{"dataset": "acted Russian speech (Dusha)", "time_shift_ms": 100, "optimizer": "soap", "batch_size": 128}
Rows from block 3, named by matrix and row number. Rows with one number belong to one channel. Each number is 50 + 12 x the weight over the matrix's rms, rounded and kept within 0 to 99. All counts start at 0.
# convs0: first width-7 conv (model.blocks.3.convs.0.weight, 240x240x7), inputs 84-89, a 7 kernel for each
# convs1: second width-7 conv (model.blocks.3.convs.1.weight, 240x240x7, transposed), outputs 84-89, a 7 kernel for each
convs0.108:58 63 55 33 40 60 62 62 42 70 82 60 53 48 56 49 19 48 54 35 58 51 64 60 22 60 56 46 64 66 36 38 51 54 56 32 54 56 27 56 45 45
convs0.109:38 20 62 59 53 45 48 60 52 38 56 56 60 45 36 51 55 33 56 57 69 47 45 58 31 55 63 30 47 43 22 46 60 41 46 34 56 41 48 60 63 41
convs0.110:63 52 41 42 62 80 68 41 46 79 66 71 62 45 49 48 57 56 47 53 30 43 54 48 35 42 38 46 64 22 49 55 35 57 70 38 55 46 44 53 42 56
convs0.111:54 47 64 44 45 49 34 51 50 41 54 56 36 53 29 66 55 53 55 56 63 24 54 49 49 35 43 46 49 45 35 60 58 66 39 53 54 51 50 35 55 51
convs0.112:45 34 74 51 67 77 31 56 52 45 66 48 60 31 28 51 58 36 55 62 55 51 69 44 60 35 68 43 42 40 59 49 38 47 47 81 66 55 54 55 43 85
convs0.113:67 50 48 38 48 36 51 42 53 38 65 59 23 52 43 57 43 50 52 43 34 39 47 36 51 54 47 43 58 47 38 43 49 30 46 58 42 38 34 46 46 33
convs0.114:50 51 57 54 50 31 74 56 55 50 38 63 45 52 49 28 40 62 50 53 68 51 53 67 42 66 57 55 41 51 50 29 61 41 44 43 38 49 27 43 37 47
convs0.115:64 64 69 52 57 71 74 60 39 24 45 75 58 35 39 42 57 54 44 30 48 72 50 54 51 74 30 61 43 38 57 33 71 42 58 43 39 37 55 65 52 45
convs0.116:32 45 73 57 45 73 58 51 65 60 55 26 44 53 63 40 30 52 54 40 34 51 57 43 34 38 47 56 65 47 61 39 56 61 54 57 46 68 22 54 64 48
convs0.117:60 44 61 44 73 33 32 40 29 45 40 47 57 54 47 66 41 44 72 54 78 39 75 41 39 48 23 35 21 51 48 69 41 47 57 61 53 44 60 57 61 63
convs0.118:61 53 60 57 50 41 52 54 58 52 41 44 63 48 51 50 67 56 67 29 54 66 61 45 38 66 68 43 57 16 50 44 49 51 44 34 48 61 56 53 48 51
convs0.119:40 46 46 38 50 50 41 51 70 47 46 51 56 41 41 47 33 42 53 57 53 50 30 19 50 27 59 22 40 44 51 54 39 56 46 64 53 58 52 51 57 37
convs0.120:44 44 44 86 62 54 52 52 38 58 47 55 37 45 65 60 50 37 31 52 65 46 60 63 54 55 43 35 41 41 50 48 45 20 74 52 35 35 45 59 51 48
convs0.121:67 40 63 33 47 74 40 57 63 38 55 49 53 41 60 56 43 30 42 59 40 59 59 45 54 32 29 46 48 61 42 45 32 52 71 50 33 61 62 41 52 35
convs0.122:60 17 31 54 58 49 60 57 35 78 37 61 43 59 54 57 63 44 53 51 52 46 53 37 63 34 37 48 64 49 53 60 52 64 37 55 38 28 50 43 55 56
convs0.123:45 49 53 54 66 45 65 56 33 51 38 49 24 33 59 22 51 44 60 48 62 45 43 61 38 42 46 59 54 41 42 48 46 66 50 38 47 63 55 35 59 49
convs0.124:36 66 50 43 64 46 61 40 49 48 55 54 50 59 38 63 89 34 36 26 21 40 48 69 56 61 57 52 58 47 65 58 44 45 63 52 25 46 48 46 58 44
convs0.125:70 43 35 48 66 66 51 56 37 57 66 22 26 57 38 48 37 32 62 44 50 30 61 63 66 39 40 37 59 56 33 58 67 48 59 49 42 43 43 55 55 84
convs0.126:68 63 51 47 59 70 37 46 36 52 68 67 48 66 38 42 42 62 43 58 27 45 39 45 58 55 61 64 25 58 52 66 41 52 63 56 59 47 58 50 32 42
convs0.127:64 46 35 44 61 58 50 42 63 57 29 52 35 42 44 58 51 69 43 48 63 69 44 55 47 59 58 38 43 64 78 67 57 70 42 49 45 44 54 48 17 62
convs0.128:41 41 42 47 64 61 48 65 54 41 48 57 37 51 65 42 59 67 42 77 43 42 52 48 46 40 72 40 42 52 29 49 53 21 47 68 53 57 50 49 38 50
convs0.129:53 36 44 54 68 58 57 45 49 46 32 57 33 50 40 44 39 47 44 55 41 40 59 31 58 58 40 40 50 56 72 47 33 46 54 66 54 55 53 55 47 74
convs0.130:69 64 48 57 56 42 37 67 59 38 58 39 59 64 41 45 54 53 67 58 53 41 44 65 55 28 53 30 40 50 70 49 34 45 45 48 47 29 56 43 48 32
convs0.131:65 41 53 35 48 32 61 26 56 69 50 48 66 54 54 47 57 27 51 38 57 37 33 55 55 45 32 67 31 30 35 60 62 39 63 22 68 36 52 44 22 51
convs0.132:48 57 49 52 50 52 25 45 21 45 47 64 41 33 42 32 39 51 15 57 31 61 53 51 54 64 57 44 61 43 53 38 74 38 63 58 31 47 39 67 42 73
convs0.133:30 51 57 63 57 34 60 59 56 38 52 85 29 64 48 33 42 67 32 43 60 25 48 51 41 59 53 54 46 50 39 34 61 49 62 55 30 54 53 59 44 51
convs0.134:64 40 52 67 54 54 38 56 33 59 77 48 46 54 66 37 57 54 82 56 44 70 68 33 53 47 52 70 38 41 64 56 59 51 37 39 37 52 48 44 37 38
convs0.135:53 49 34 39 55 44 63 45 49 43 44 47 40 53 34 46 47 40 50 67 50 57 63 37 45 42 44 49 63 46 68 44 33 44 49 57 45 52 44 30 66 53
convs0.136:43 33 49 51 29 30 37 40 42 47 54 47 51 65 37 51 51 51 26 53 61 53 81 58 47 39 51 55 52 57 54 60 61 42 56 37 58 76 36 46 73 52
convs0.137:24 60 59 39 46 55 57 45 54 52 37 70 73 42 50 62 69 16 49 69 56 33 47 28 43 62 71 33 46 51 51 35 32 49 62 49 41 46 37 86 51 34
convs0.138:43 61 46 45 46 53 57 65 70 53 45 39 62 50 47 38 37 67 22 48 37 48 40 36 73 61 47 44 45 49 48 30 41 70 65 26 48 41 59 48 58 45
convs0.139:51 39 47 36 58 44 60 32 59 47 47 43 51 49 63 54 54 71 44 56 45 44 67 54 49 65 56 51 69 60 60 71 54 50 34 56 48 57 46 55 48 41
convs0.140:47 35 58 75 69 23 46 69 16 44 50 61 60 50 29 58 37 46 89 74 55 47 39 44 47 35 16 68 32 50 59 25 66 50 48 60 60 61 47 53 44 41
convs0.141:51 46 60 53 44 69 50 37 71 61 25 60 59 48 54 59 43 49 70 42 38 68 58 54 27 33 45 37 59 49 51 61 25 56 36 50 24 50 38 45 36 35
convs0.142:65 46 45 43 65 55 49 41 50 50 45 39 38 58 63 38 46 52 30 55 28 48 62 41 37 56 42 57 43 75 55 66 57 67 40 46 48 49 71 42 48 62
convs0.143:77 51 58 66 22 51 50 50 46 47 57 33 41 47 42 55 46 37 29 49 60 38 69 41 37 58 60 61 49 50 64 46 31 43 50 62 67 50 63 70 52 57
convs0.144:40 32 53 81 55 62 43 45 44 55 50 46 52 39 34 42 37 41 37 62 62 47 45 64 59 56 37 58 60 55 39 69 65 57 53 39 59 53 38 43 36 49
convs0.145:76 53 58 31 54 31 32 56 57 38 60 54 36 44 51 63 59 28 53 43 38 43 56 58 65 68 45 32 36 62 52 60 53 56 48 47 55 54 49 49 32 52
convs0.146:46 57 37 39 53 43 49 43 55 60 54 44 55 57 63 47 38 48 46 39 43 40 46 80 51 49 63 65 43 55 50 75 37 52 54 60 21 63 49 64 42 43
convs0.147:64 53 52 46 48 52 50 51 36 41 60 70 60 51 46 74 70 43 60 50 41 54 49 08 61 63 20 60 65 56 52 56 27 59 43 39 60 70 42 51 62 47
convs0.148:58 51 48 53 30 37 53 59 51 37 62 57 43 43 42 47 46 55 65 47 47 74 37 49 45 34 73 56 58 47 41 36 47 70 44 30 44 64 37 41 53 33
convs0.149:33 39 55 79 43 49 41 71 37 52 44 42 50 63 40 57 43 67 55 62 42 53 65 73 53 59 59 58 56 68 48 24 51 67 50 41 43 50 53 51 50 31
convs0.150:47 57 62 60 41 59 47 22 63 51 52 51 53 28 18 39 43 42 47 65 51 29 59 59 37 52 35 58 39 29 39 58 46 45 67 49 46 65 64 35 41 37
convs0.151:47 44 51 48 28 57 55 33 36 42 67 51 56 55 37 36 47 38 39 64 65 61 52 55 39 52 56 42 64 69 25 67 67 43 50 44 65 47 70 54 43 50
convs0.152:42 48 55 64 51 45 36 47 41 37 51 61 48 51 44 77 46 73 48 38 50 54 83 43 53 46 44 51 56 51 57 31 40 23 58 59 39 47 35 46 72 65
convs0.153:46 39 48 63 41 44 60 54 61 49 29 54 65 69 51 53 64 57 81 44 61 53 60 26 38 50 42 55 38 52 42 30 44 41 64 74 72 32 38 61 61 37
convs0.154:47 54 52 60 40 39 53 48 72 57 77 63 40 46 49 41 46 61 46 38 48 42 61 54 35 47 60 39 45 63 22 45 47 40 57 63 61 35 48 63 64 70
convs0.155:65 56 41 65 65 51 58 51 50 45 43 55 34 33 45 76 44 52 57 56 53 49 29 58 27 45 47 55 48 69 59 53 74 39 63 39 64 54 28 57 47 21
convs0.156:51 40 46 75 78 51 49 29 27 61 68 40 55 53 32 52 35 65 64 31 45 55 32 63 65 46 34 61 20 34 19 49 43 78 60 34 43 54 48 40 46 43
convs0.157:51 33 37 66 63 70 33 59 57 53 61 29 35 49 67 71 43 65 62 63 52 53 56 60 58 59 31 61 40 64 33 51 47 37 65 40 68 64 57 35 36 60
convs0.158:50 42 32 43 46 47 59 57 55 45 62 60 57 34 53 36 45 66 54 54 33 57 44 53 44 53 63 52 81 51 40 60 33 55 42 61 57 49 47 75 26 22
convs0.159:54 66 76 50 50 45 53 23 52 21 77 48 52 59 31 62 53 57 39 66 60 45 59 59 44 51 47 53 68 37 32 57 33 43 53 58 54 39 36 32 51 31
convs0.160:48 27 57 66 39 44 61 45 44 61 69 54 48 72 38 51 43 35 40 58 71 70 44 71 45 51 40 59 57 58 48 51 46 26 29 43 32 82 57 35 60 57
convs0.161:61 60 35 50 72 46 51 44 53 28 49 20 64 40 58 71 40 46 50 55 42 83 57 69 58 40 48 48 54 41 64 49 60 40 64 47 53 41 60 20 67 46
convs0.162:66 45 34 51 47 64 55 49 56 62 63 40 75 55 61 44 52 37 34 38 52 62 46 48 65 36 44 51 42 61 70 45 20 62 20 62 48 48 79 46 55 33
convs0.163:66 39 25 26 34 51 53 39 57 41 39 51 34 49 62 67 45 41 56 49 43 61 47 52 48 63 67 60 71 50 47 28 51 54 56 48 51 44 52 68 52 71
convs0.164:58 40 30 39 51 58 66 56 52 41 65 36 45 57 40 45 24 37 67 41 45 50 56 67 47 25 58 43 50 51 38 37 46 50 36 53 40 48 56 34 45 41
convs0.165:59 33 45 41 51 33 40 34 42 57 54 51 39 41 54 37 44 55 56 46 54 45 61 52 58 57 34 34 83 57 53 37 33 58 38 83 51 57 58 25 38 67
convs0.166:38 32 43 59 51 31 53 55 50 57 64 49 40 33 60 54 37 38 47 49 60 56 54 53 33 54 57 27 44 29 33 56 65 46 59 50 56 59 56 67 67 51
convs0.167:59 54 90 58 61 37 18 55 65 60 53 65 56 50 50 47 68 29 53 51 54 62 56 30 46 50 60 45 47 43 58 45 24 74 38 62 48 58 59 43 51 51
convs0.168:40 38 52 51 59 52 53 65 64 60 72 49 63 37 41 51 65 73 46 39 54 33 59 54 27 41 43 68 32 53 62 60 38 59 55 67 38 54 54 55 37 57
convs0.169:73 76 61 50 34 55 44 39 64 45 44 70 33 73 21 57 59 58 45 61 46 75 66 71 77 53 55 57 39 52 56 53 57 67 53 39 65 38 67 16 26 43
convs0.170:51 39 34 48 58 40 47 39 71 52 46 49 53 88 54 33 30 51 43 42 55 46 33 47 52 50 57 51 38 52 41 60 48 45 64 58 58 30 71 46 38 43
convs0.171:79 64 45 41 76 36 30 38 53 42 53 52 48 48 54 32 47 48 27 42 29 53 70 67 65 38 59 44 61 54 48 46 53 70 63 32 36 45 41 66 59 55
convs0.172:55 51 50 82 45 62 41 48 42 57 67 45 53 59 53 47 70 54 80 61 49 65 18 26 51 58 49 64 42 49 64 41 42 63 53 44 59 49 40 50 56 52
convs0.173:53 43 61 69 51 72 43 59 63 65 42 47 63 49 60 41 53 53 45 29 51 62 44 58 55 59 59 48 53 58 67 44 58 50 45 40 43 67 19 60 58 34
convs0.174:24 58 72 42 42 34 53 44 45 58 49 41 33 42 64 53 45 60 52 61 43 55 52 48 31 52 28 49 40 48 79 34 60 73 57 64 48 54 59 64 49 29
convs0.175:25 47 60 42 59 43 63 58 50 43 41 31 40 72 36 50 30 57 60 38 46 32 65 46 44 66 40 52 59 74 63 66 51 72 63 57 70 82 50 32 49 29
convs0.176:43 60 40 45 28 25 61 48 64 44 58 19 40 76 40 56 56 50 62 34 45 51 51 47 62 74 39 49 45 33 53 61 60 56 55 33 54 62 68 59 60 53
convs0.177:47 92 60 47 46 60 42 42 50 45 39 75 39 52 59 66 65 52 59 45 46 48 52 60 61 52 36 49 50 36 59 56 44 58 58 42 57 69 44 32 86 50
convs0.178:51 36 50 63 57 66 62 69 55 51 37 39 60 50 67 74 46 53 65 52 31 39 44 46 43 45 50 57 44 51 64 58 51 51 69 41 36 37 53 59 53 43
convs0.179:60 53 25 30 43 46 26 64 51 48 30 48 68 59 44 36 39 55 41 33 53 60 52 56 67 36 48 57 45 69 24 51 51 55 48 55 41 44 30 34 35 52
convs0.180:74 31 46 42 46 56 65 35 35 40 34 59 62 32 26 36 51 58 57 38 48 53 50 42 31 46 56 49 52 56 36 27 50 61 56 29 49 58 41 60 50 42
convs0.181:42 23 33 49 44 62 49 65 44 61 56 46 45 50 59 39 63 29 52 50 43 32 28 56 62 52 57 41 56 50 41 56 55 54 71 70 53 43 56 39 64 58
convs0.182:36 53 60 47 53 53 29 61 55 65 52 54 39 32 51 55 41 49 50 69 44 57 68 47 51 52 48 41 51 35 46 60 55 65 52 45 45 46 56 51 63 48
convs0.183:54 49 70 45 49 33 58 73 57 54 48 52 67 43 38 65 54 44 34 52 74 50 44 34 47 55 41 53 43 32 55 40 57 51 59 67 52 47 59 65 74 52
convs0.184:61 53 34 80 55 47 53 70 47 29 45 48 41 50 52 40 44 70 37 40 37 59 71 49 53 52 66 32 61 61 31 65 50 51 57 44 54 34 49 45 48 55
convs1.108:44 62 39 53 57 50 52 26 53 48 51 46 45 59 52 43 43 46 65 55 81 66 67 28 30 47 54 43 45 31 52 62 45 48 48 63 61 40 47 47 42 46
convs1.109:48 47 57 31 61 53 55 45 52 57 53 53 45 39 60 69 67 48 46 76 56 47 42 53 46 39 44 59 48 72 49 38 74 67 40 55 36 50 78 44 65 53
convs1.110:59 35 56 55 40 39 48 27 60 36 45 32 51 46 38 40 58 64 50 52 83 61 64 57 56 43 31 60 37 46 53 20 59 45 33 66 62 56 39 69 52 41
convs1.111:33 47 32 41 43 46 69 58 55 54 60 41 47 55 63 39 58 71 41 55 50 35 38 68 47 58 47 28 59 57 62 58 51 39 70 56 67 39 49 64 58 39
convs1.112:32 46 55 46 29 60 33 54 41 32 61 54 22 43 40 58 55 56 38 45 39 52 60 52 41 56 65 48 40 48 60 36 43 45 56 52 42 66 45 28 50 45
convs1.113:39 44 54 50 68 47 55 69 31 39 36 54 40 52 55 40 63 30 65 37 52 58 44 43 49 49 36 44 37 57 45 53 52 58 53 54 41 43 49 48 53 37
convs1.114:45 50 40 39 54 51 69 64 42 47 66 39 36 47 60 46 61 63 36 61 48 61 48 32 36 38 51 38 20 54 49 61 48 51 62 62 30 60 53 60 43 43
convs1.115:49 50 57 40 63 56 37 60 28 38 61 75 32 43 36 56 52 44 48 23 39 64 50 28 60 33 58 69 29 44 44 63 50 50 47 40 40 36 55 60 60 57
convs1.116:40 56 60 47 41 57 42 29 55 62 38 42 59 44 49 43 45 23 45 51 42 44 59 54 69 60 38 46 42 60 51 55 42 27 47 37 40 62 56 32 45 53
convs1.117:45 44 30 41 69 45 46 40 67 43 78 23 50 72 61 37 60 44 62 85 40 53 55 40 58 59 17 75 53 58 41 30 72 53 55 57 40 56 41 76 65 59
convs1.118:33 52 54 49 65 49 40 39 30 52 63 56 47 55 50 55 62 41 47 55 41 37 55 27 54 46 49 53 54 43 71 36 64 42 59 46 49 83 64 51 53 77
convs1.119:58 65 60 62 65 35 48 33 36 42 19 65 42 70 50 58 40 33 52 67 42 42 58 56 66 54 33 66 56 35 41 49 29 67 49 42 52 61 45 47 54 50
convs1.120:52 55 51 48 47 55 58 41 63 33 71 43 63 42 42 70 39 36 62 42 38 60 67 45 39 49 50 63 51 37 55 57 43 33 60 64 56 35 51 58 48 78
convs1.121:54 33 47 53 56 46 57 31 50 44 58 55 48 59 84 50 72 30 38 63 53 49 53 48 30 52 53 67 40 50 54 46 76 66 29 53 49 52 53 24 53 48
convs1.122:52 34 56 55 60 42 69 51 69 52 28 57 74 25 44 55 55 38 51 55 43 68 47 55 55 56 33 44 25 35 44 43 37 46 53 57 36 52 47 49 52 72
convs1.123:46 56 22 44 34 43 50 58 60 52 47 62 56 50 80 61 43 46 46 28 43 53 46 33 59 53 59 60 65 64 28 59 55 55 52 42 76 67 34 60 43 47
convs1.124:62 53 49 64 57 63 37 43 45 53 50 72 26 65 52 33 57 46 53 51 58 41 51 39 60 45 49 65 62 57 45 67 41 48 38 65 59 69 51 50 38 64
convs1.125:49 42 36 61 55 41 63 57 63 54 48 45 43 37 34 43 48 65 62 53 36 45 48 46 51 55 53 75 53 48 56 64 47 69 51 60 46 56 44 55 57 46
convs1.126:48 51 57 64 48 41 51 35 51 62 42 52 56 70 41 52 49 45 66 59 83 39 50 57 34 48 40 56 52 37 21 59 54 47 64 56 31 25 56 29 30 63
convs1.127:40 55 40 63 46 65 30 47 36 37 57 64 52 43 49 53 49 53 64 47 53 54 48 21 42 67 63 53 50 54 44 51 47 55 41 45 65 51 57 50 63 51
convs1.128:35 51 39 62 55 52 65 53 39 27 47 33 33 66 44 57 50 34 59 49 38 55 52 50 51 67 62 52 54 37 39 25 37 43 60 67 55 40 64 51 42 63
convs1.129:51 41 48 53 35 43 51 42 59 44 75 61 54 33 33 68 67 53 53 68 64 36 40 71 66 53 40 44 54 59 59 39 30 47 47 31 64 58 43 29 46 52
convs1.130:55 46 32 33 54 51 44 47 43 63 49 55 57 47 53 42 56 40 54 33 21 46 62 53 64 52 42 49 42 32 36 39 29 47 59 50 53 60 27 74 50 54
convs1.131:31 64 59 55 59 55 52 41 40 44 61 37 73 57 58 42 61 56 55 45 26 45 46 18 56 51 44 60 64 55 60 32 44 46 49 41 62 51 45 72 35 52
convs1.132:47 53 58 38 68 22 66 34 34 73 50 60 56 53 40 55 65 33 46 51 47 53 30 35 38 46 53 70 34 46 58 62 67 51 45 40 53 34 44 61 65 64
convs1.133:48 59 47 34 56 44 36 60 52 51 44 43 51 67 70 48 64 36 67 51 34 57 44 53 58 54 36 38 63 62 44 60 64 34 69 59 54 54 53 41 34 45
convs1.134:59 38 50 64 69 76 42 48 50 51 50 71 57 45 60 61 62 55 39 50 56 43 54 46 57 50 47 49 56 63 30 56 71 67 71 61 61 43 49 51 69 69
convs1.135:39 64 59 45 55 45 56 47 53 68 45 70 64 63 36 48 72 46 41 46 39 53 32 56 52 58 48 21 59 54 50 41 42 47 51 41 44 43 53 40 44 53
convs1.136:31 47 41 40 34 57 44 45 54 71 43 39 62 58 58 61 92 59 54 39 34 62 60 57 68 46 37 55 51 41 42 30 63 61 27 39 40 58 48 31 47 37
convs1.137:54 19 51 57 41 51 59 30 53 49 44 42 47 60 40 59 36 51 56 54 51 64 35 66 45 53 39 54 52 35 61 51 42 54 53 48 54 37 47 59 33 51
convs1.138:33 61 42 57 39 55 57 62 35 59 66 63 40 64 31 63 67 68 15 54 59 50 36 76 50 25 49 46 37 47 36 63 54 52 47 49 52 65 62 49 57 40
convs1.139:46 66 17 65 12 58 46 40 74 35 71 47 49 56 53 54 64 38 60 47 43 42 38 66 45 52 54 48 39 64 57 31 66 40 58 55 54 51 52 57 33 28
convs1.140:55 61 50 30 62 46 51 47 39 64 68 55 66 51 39 42 60 58 58 52 51 60 45 62 60 26 38 58 56 35 54 48 62 52 31 55 51 56 48 56 58 55
convs1.141:31 49 45 62 69 48 41 46 53 52 48 58 53 32 63 37 58 73 28 63 42 51 48 47 43 36 61 32 68 51 43 42 47 60 64 47 60 44 37 50 71 62
convs1.142:62 32 30 54 36 63 56 54 55 52 49 64 46 51 72 57 50 62 60 35 39 37 39 72 51 52 59 44 53 28 41 34 39 31 51 52 60 57 42 50 57 50
convs1.143:62 55 43 45 61 56 51 48 55 70 50 62 46 56 56 70 41 57 63 62 64 62 32 33 48 52 50 54 52 57 57 72 50 66 61 56 55 65 37 52 43 43
convs1.144:65 60 45 49 48 35 41 54 25 28 28 48 55 45 43 52 53 48 42 41 30 62 52 53 42 46 51 60 46 55 17 51 68 45 74 47 57 57 29 35 55 49
convs1.145:40 48 65 52 45 66 46 55 51 56 46 38 56 57 20 44 51 42 48 44 45 75 36 41 54 50 53 33 55 45 50 34 44 43 48 49 26 54 56 64 50 45
convs1.146:69 43 55 49 37 47 47 41 47 63 43 64 46 52 60 52 58 42 38 44 42 22 53 52 49 37 53 52 42 59 39 50 50 48 43 45 37 49 50 28 44 62
convs1.147:40 45 49 27 39 58 60 60 69 33 57 41 60 24 69 62 38 48 47 34 46 40 42 62 53 52 41 49 52 52 50 52 47 46 57 43 45 36 44 43 53 23
convs1.148:41 29 37 57 64 47 50 54 61 56 60 52 43 47 57 45 49 64 39 57 39 53 32 64 60 39 56 45 46 60 56 45 66 50 51 36 53 50 40 36 45 52
convs1.149:60 50 50 59 38 54 51 45 63 47 41 53 53 45 43 73 41 44 40 34 50 66 60 62 35 34 62 58 40 42 40 78 71 48 32 40 42 38 46 41 69 38
convs1.150:45 63 46 28 51 44 69 67 53 62 42 36 48 46 40 43 35 56 34 61 35 57 24 45 50 70 29 49 52 60 49 48 65 38 55 40 75 40 36 76 67 34
convs1.151:68 60 64 29 52 19 46 67 54 31 53 43 39 55 34 52 51 76 52 56 54 67 76 48 59 46 53 34 59 56 48 80 54 52 74 34 37 62 63 42 52 49
convs1.152:55 64 67 42 51 38 47 48 32 55 42 52 63 59 51 20 45 41 38 49 56 66 27 46 69 37 47 48 42 56 42 63 47 58 68 64 41 54 68 49 52 14
convs1.153:50 51 29 53 46 36 35 47 46 51 39 51 56 34 39 42 49 30 41 54 35 57 45 42 58 79 39 77 54 47 51 57 54 64 38 33 49 48 57 39 47 56
convs1.154:39 51 41 36 67 40 63 61 45 59 32 67 44 45 29 44 41 40 31 46 57 61 49 70 62 43 24 47 66 69 27 65 53 75 63 55 50 54 44 47 53 48
convs1.155:50 46 28 38 61 55 50 57 36 65 74 31 46 48 69 51 75 52 40 60 52 67 64 48 47 34 74 33 48 57 43 60 46 51 63 47 53 61 48 35 51 51
convs1.156:13 56 47 42 50 51 32 34 46 66 57 42 57 54 34 49 23 47 35 60 55 66 42 50 47 36 59 80 57 40 40 48 77 48 46 49 62 60 39 44 44 63
convs1.157:73 48 65 46 67 43 47 37 60 59 45 51 62 54 66 59 49 40 47 48 42 41 36 37 70 49 51 18 34 71 49 58 38 46 41 39 35 50 36 52 39 27
convs1.158:58 64 41 44 51 64 57 46 41 77 37 36 66 34 78 68 51 55 52 72 44 60 50 72 58 32 43 50 55 38 60 22 46 42 46 50 52 68 59 35 47 62
convs1.159:60 59 41 37 41 35 48 54 43 41 42 67 49 54 39 39 59 46 33 68 56 46 56 60 78 54 31 28 66 27 56 65 55 54 42 38 41 65 71 55 39 43
convs1.160:38 68 24 44 66 48 55 58 43 34 53 43 69 46 30 56 59 32 39 57 53 46 42 51 61 30 43 42 40 71 56 52 47 51 64 42 57 53 22 33 59 53
convs1.161:74 73 40 37 52 38 50 33 55 57 46 62 38 61 50 55 17 52 55 62 58 38 51 38 41 64 61 60 56 53 46 55 52 63 51 57 20 38 42 44 55 47
convs1.162:64 52 41 51 68 39 48 43 48 38 39 50 48 59 32 54 65 37 55 56 64 68 62 56 42 34 61 50 27 41 37 68 59 41 57 68 55 36 49 57 49 55
convs1.163:58 68 56 44 53 59 50 46 57 48 44 61 59 26 64 54 53 45 38 59 37 45 63 36 40 56 41 56 59 51 59 56 31 41 32 52 37 53 50 52 57 35
convs1.164:29 45 33 50 42 49 59 65 38 28 27 42 66 50 45 61 52 44 46 51 52 35 43 44 61 65 32 67 77 50 63 56 42 39 67 55 69 41 38 47 57 55
convs1.165:56 61 56 64 65 54 61 67 43 26 71 50 58 39 37 47 41 53 42 45 38 46 42 50 58 54 50 61 58 36 48 57 52 53 59 32 41 60 69 57 57 54
convs1.166:44 47 39 58 44 48 46 58 65 70 61 58 65 52 72 51 48 40 46 49 33 35 38 25 58 66 48 43 35 50 47 41 48 56 40 54 66 40 51 42 46 42
convs1.167:55 26 43 69 39 42 41 37 55 57 42 71 39 61 38 76 63 62 41 74 54 34 63 65 44 36 27 53 54 50 64 50 74 88 22 53 21 46 51 67 46 36
convs1.168:30 54 42 65 32 49 34 37 46 60 50 60 64 29 57 37 41 54 30 65 51 49 56 57 65 56 68 64 47 60 47 73 52 30 36 37 36 54 59 46 45 64
convs1.169:42 46 55 42 44 27 49 43 44 33 55 23 31 52 48 38 44 69 47 48 51 51 39 45 35 43 35 25 61 45 32 36 38 56 63 49 42 55 46 54 38 59
convs1.170:50 45 36 44 45 41 38 51 58 32 45 50 32 68 48 39 60 52 60 44 48 46 31 53 41 32 55 40 49 67 30 48 20 31 62 41 60 28 39 59 61 47
convs1.171:54 54 34 46 36 47 36 58 38 69 56 38 31 50 68 53 46 38 39 77 59 52 58 39 55 71 43 55 73 24 60 58 27 64 47 52 36 55 50 45 68 35
convs1.172:64 42 41 35 58 54 52 32 66 54 47 51 56 56 31 39 55 44 42 45 57 44 62 40 45 45 43 48 43 51 54 44 76 48 62 44 50 45 26 44 56 24
convs1.173:47 63 59 47 50 70 39 27 58 73 38 29 43 38 49 48 37 46 71 70 34 54 53 40 45 35 46 52 43 64 47 39 43 59 61 40 70 48 58 60 36 34
convs1.174:38 70 61 57 49 48 50 76 64 38 35 47 45 40 61 39 66 41 47 71 59 34 66 41 48 50 48 51 34 40 39 44 42 52 52 34 57 39 57 49 47 53
convs1.175:53 55 48 70 39 41 51 65 41 46 57 43 71 44 20 44 50 55 29 49 72 30 67 69 49 25 57 55 56 38 45 39 51 58 40 58 54 76 51 37 39 44
convs1.176:49 39 31 61 49 40 43 48 53 73 32 53 32 46 55 58 41 33 58 41 44 68 53 92 53 30 43 64 44 57 42 29 29 62 44 55 61 36 43 65 57 38
convs1.177:67 55 41 47 63 41 37 61 64 32 26 44 62 49 59 69 55 53 58 45 72 51 51 50 23 34 49 43 44 52 58 48 49 62 35 45 47 57 46 60 53 45
convs1.178:25 43 52 70 49 84 53 51 39 55 51 12 54 65 50 48 39 72 36 61 30 65 32 60 39 72 43 39 34 71 44 38 37 60 57 47 45 50 47 37 63 41
convs1.179:69 60 50 41 29 62 48 34 53 57 35 55 67 34 65 68 55 55 58 58 52 44 34 43 64 61 64 61 41 47 56 30 21 29 38 47 48 46 29 32 34 50
convs1.180:33 62 44 50 58 68 46 61 52 66 28 56 53 50 32 57 40 39 47 67 18 37 66 47 47 37 41 42 36 43 42 56 75 25 73 42 58 40 46 49 37 42
convs1.181:50 42 52 30 42 57 71 35 58 55 39 66 61 33 51 53 31 64 30 68 60 37 61 55 74 35 47 81 60 34 60 44 44 61 48 48 66 50 32 48 45 64
convs1.182:60 53 72 52 63 70 41 56 46 19 33 58 50 56 40 43 55 65 32 23 39 71 34 40 71 49 59 59 58 42 43 45 97 45 60 61 54 51 66 42 70 76
convs1.183:39 62 43 41 43 62 55 43 49 34 62 58 44 46 34 47 70 59 44 41 49 57 44 55 46 39 43 61 40 54 66 55 39 52 54 36 58 47 53 77 56 41
convs1.184:73 54 61 60 77 64 53 47 60 55 60 49 55 34 37 47 60 49 40 72 55 43 64 56 61 48 59 51 35 53 52 51 67 37 52 29 61 42 45 40 35 55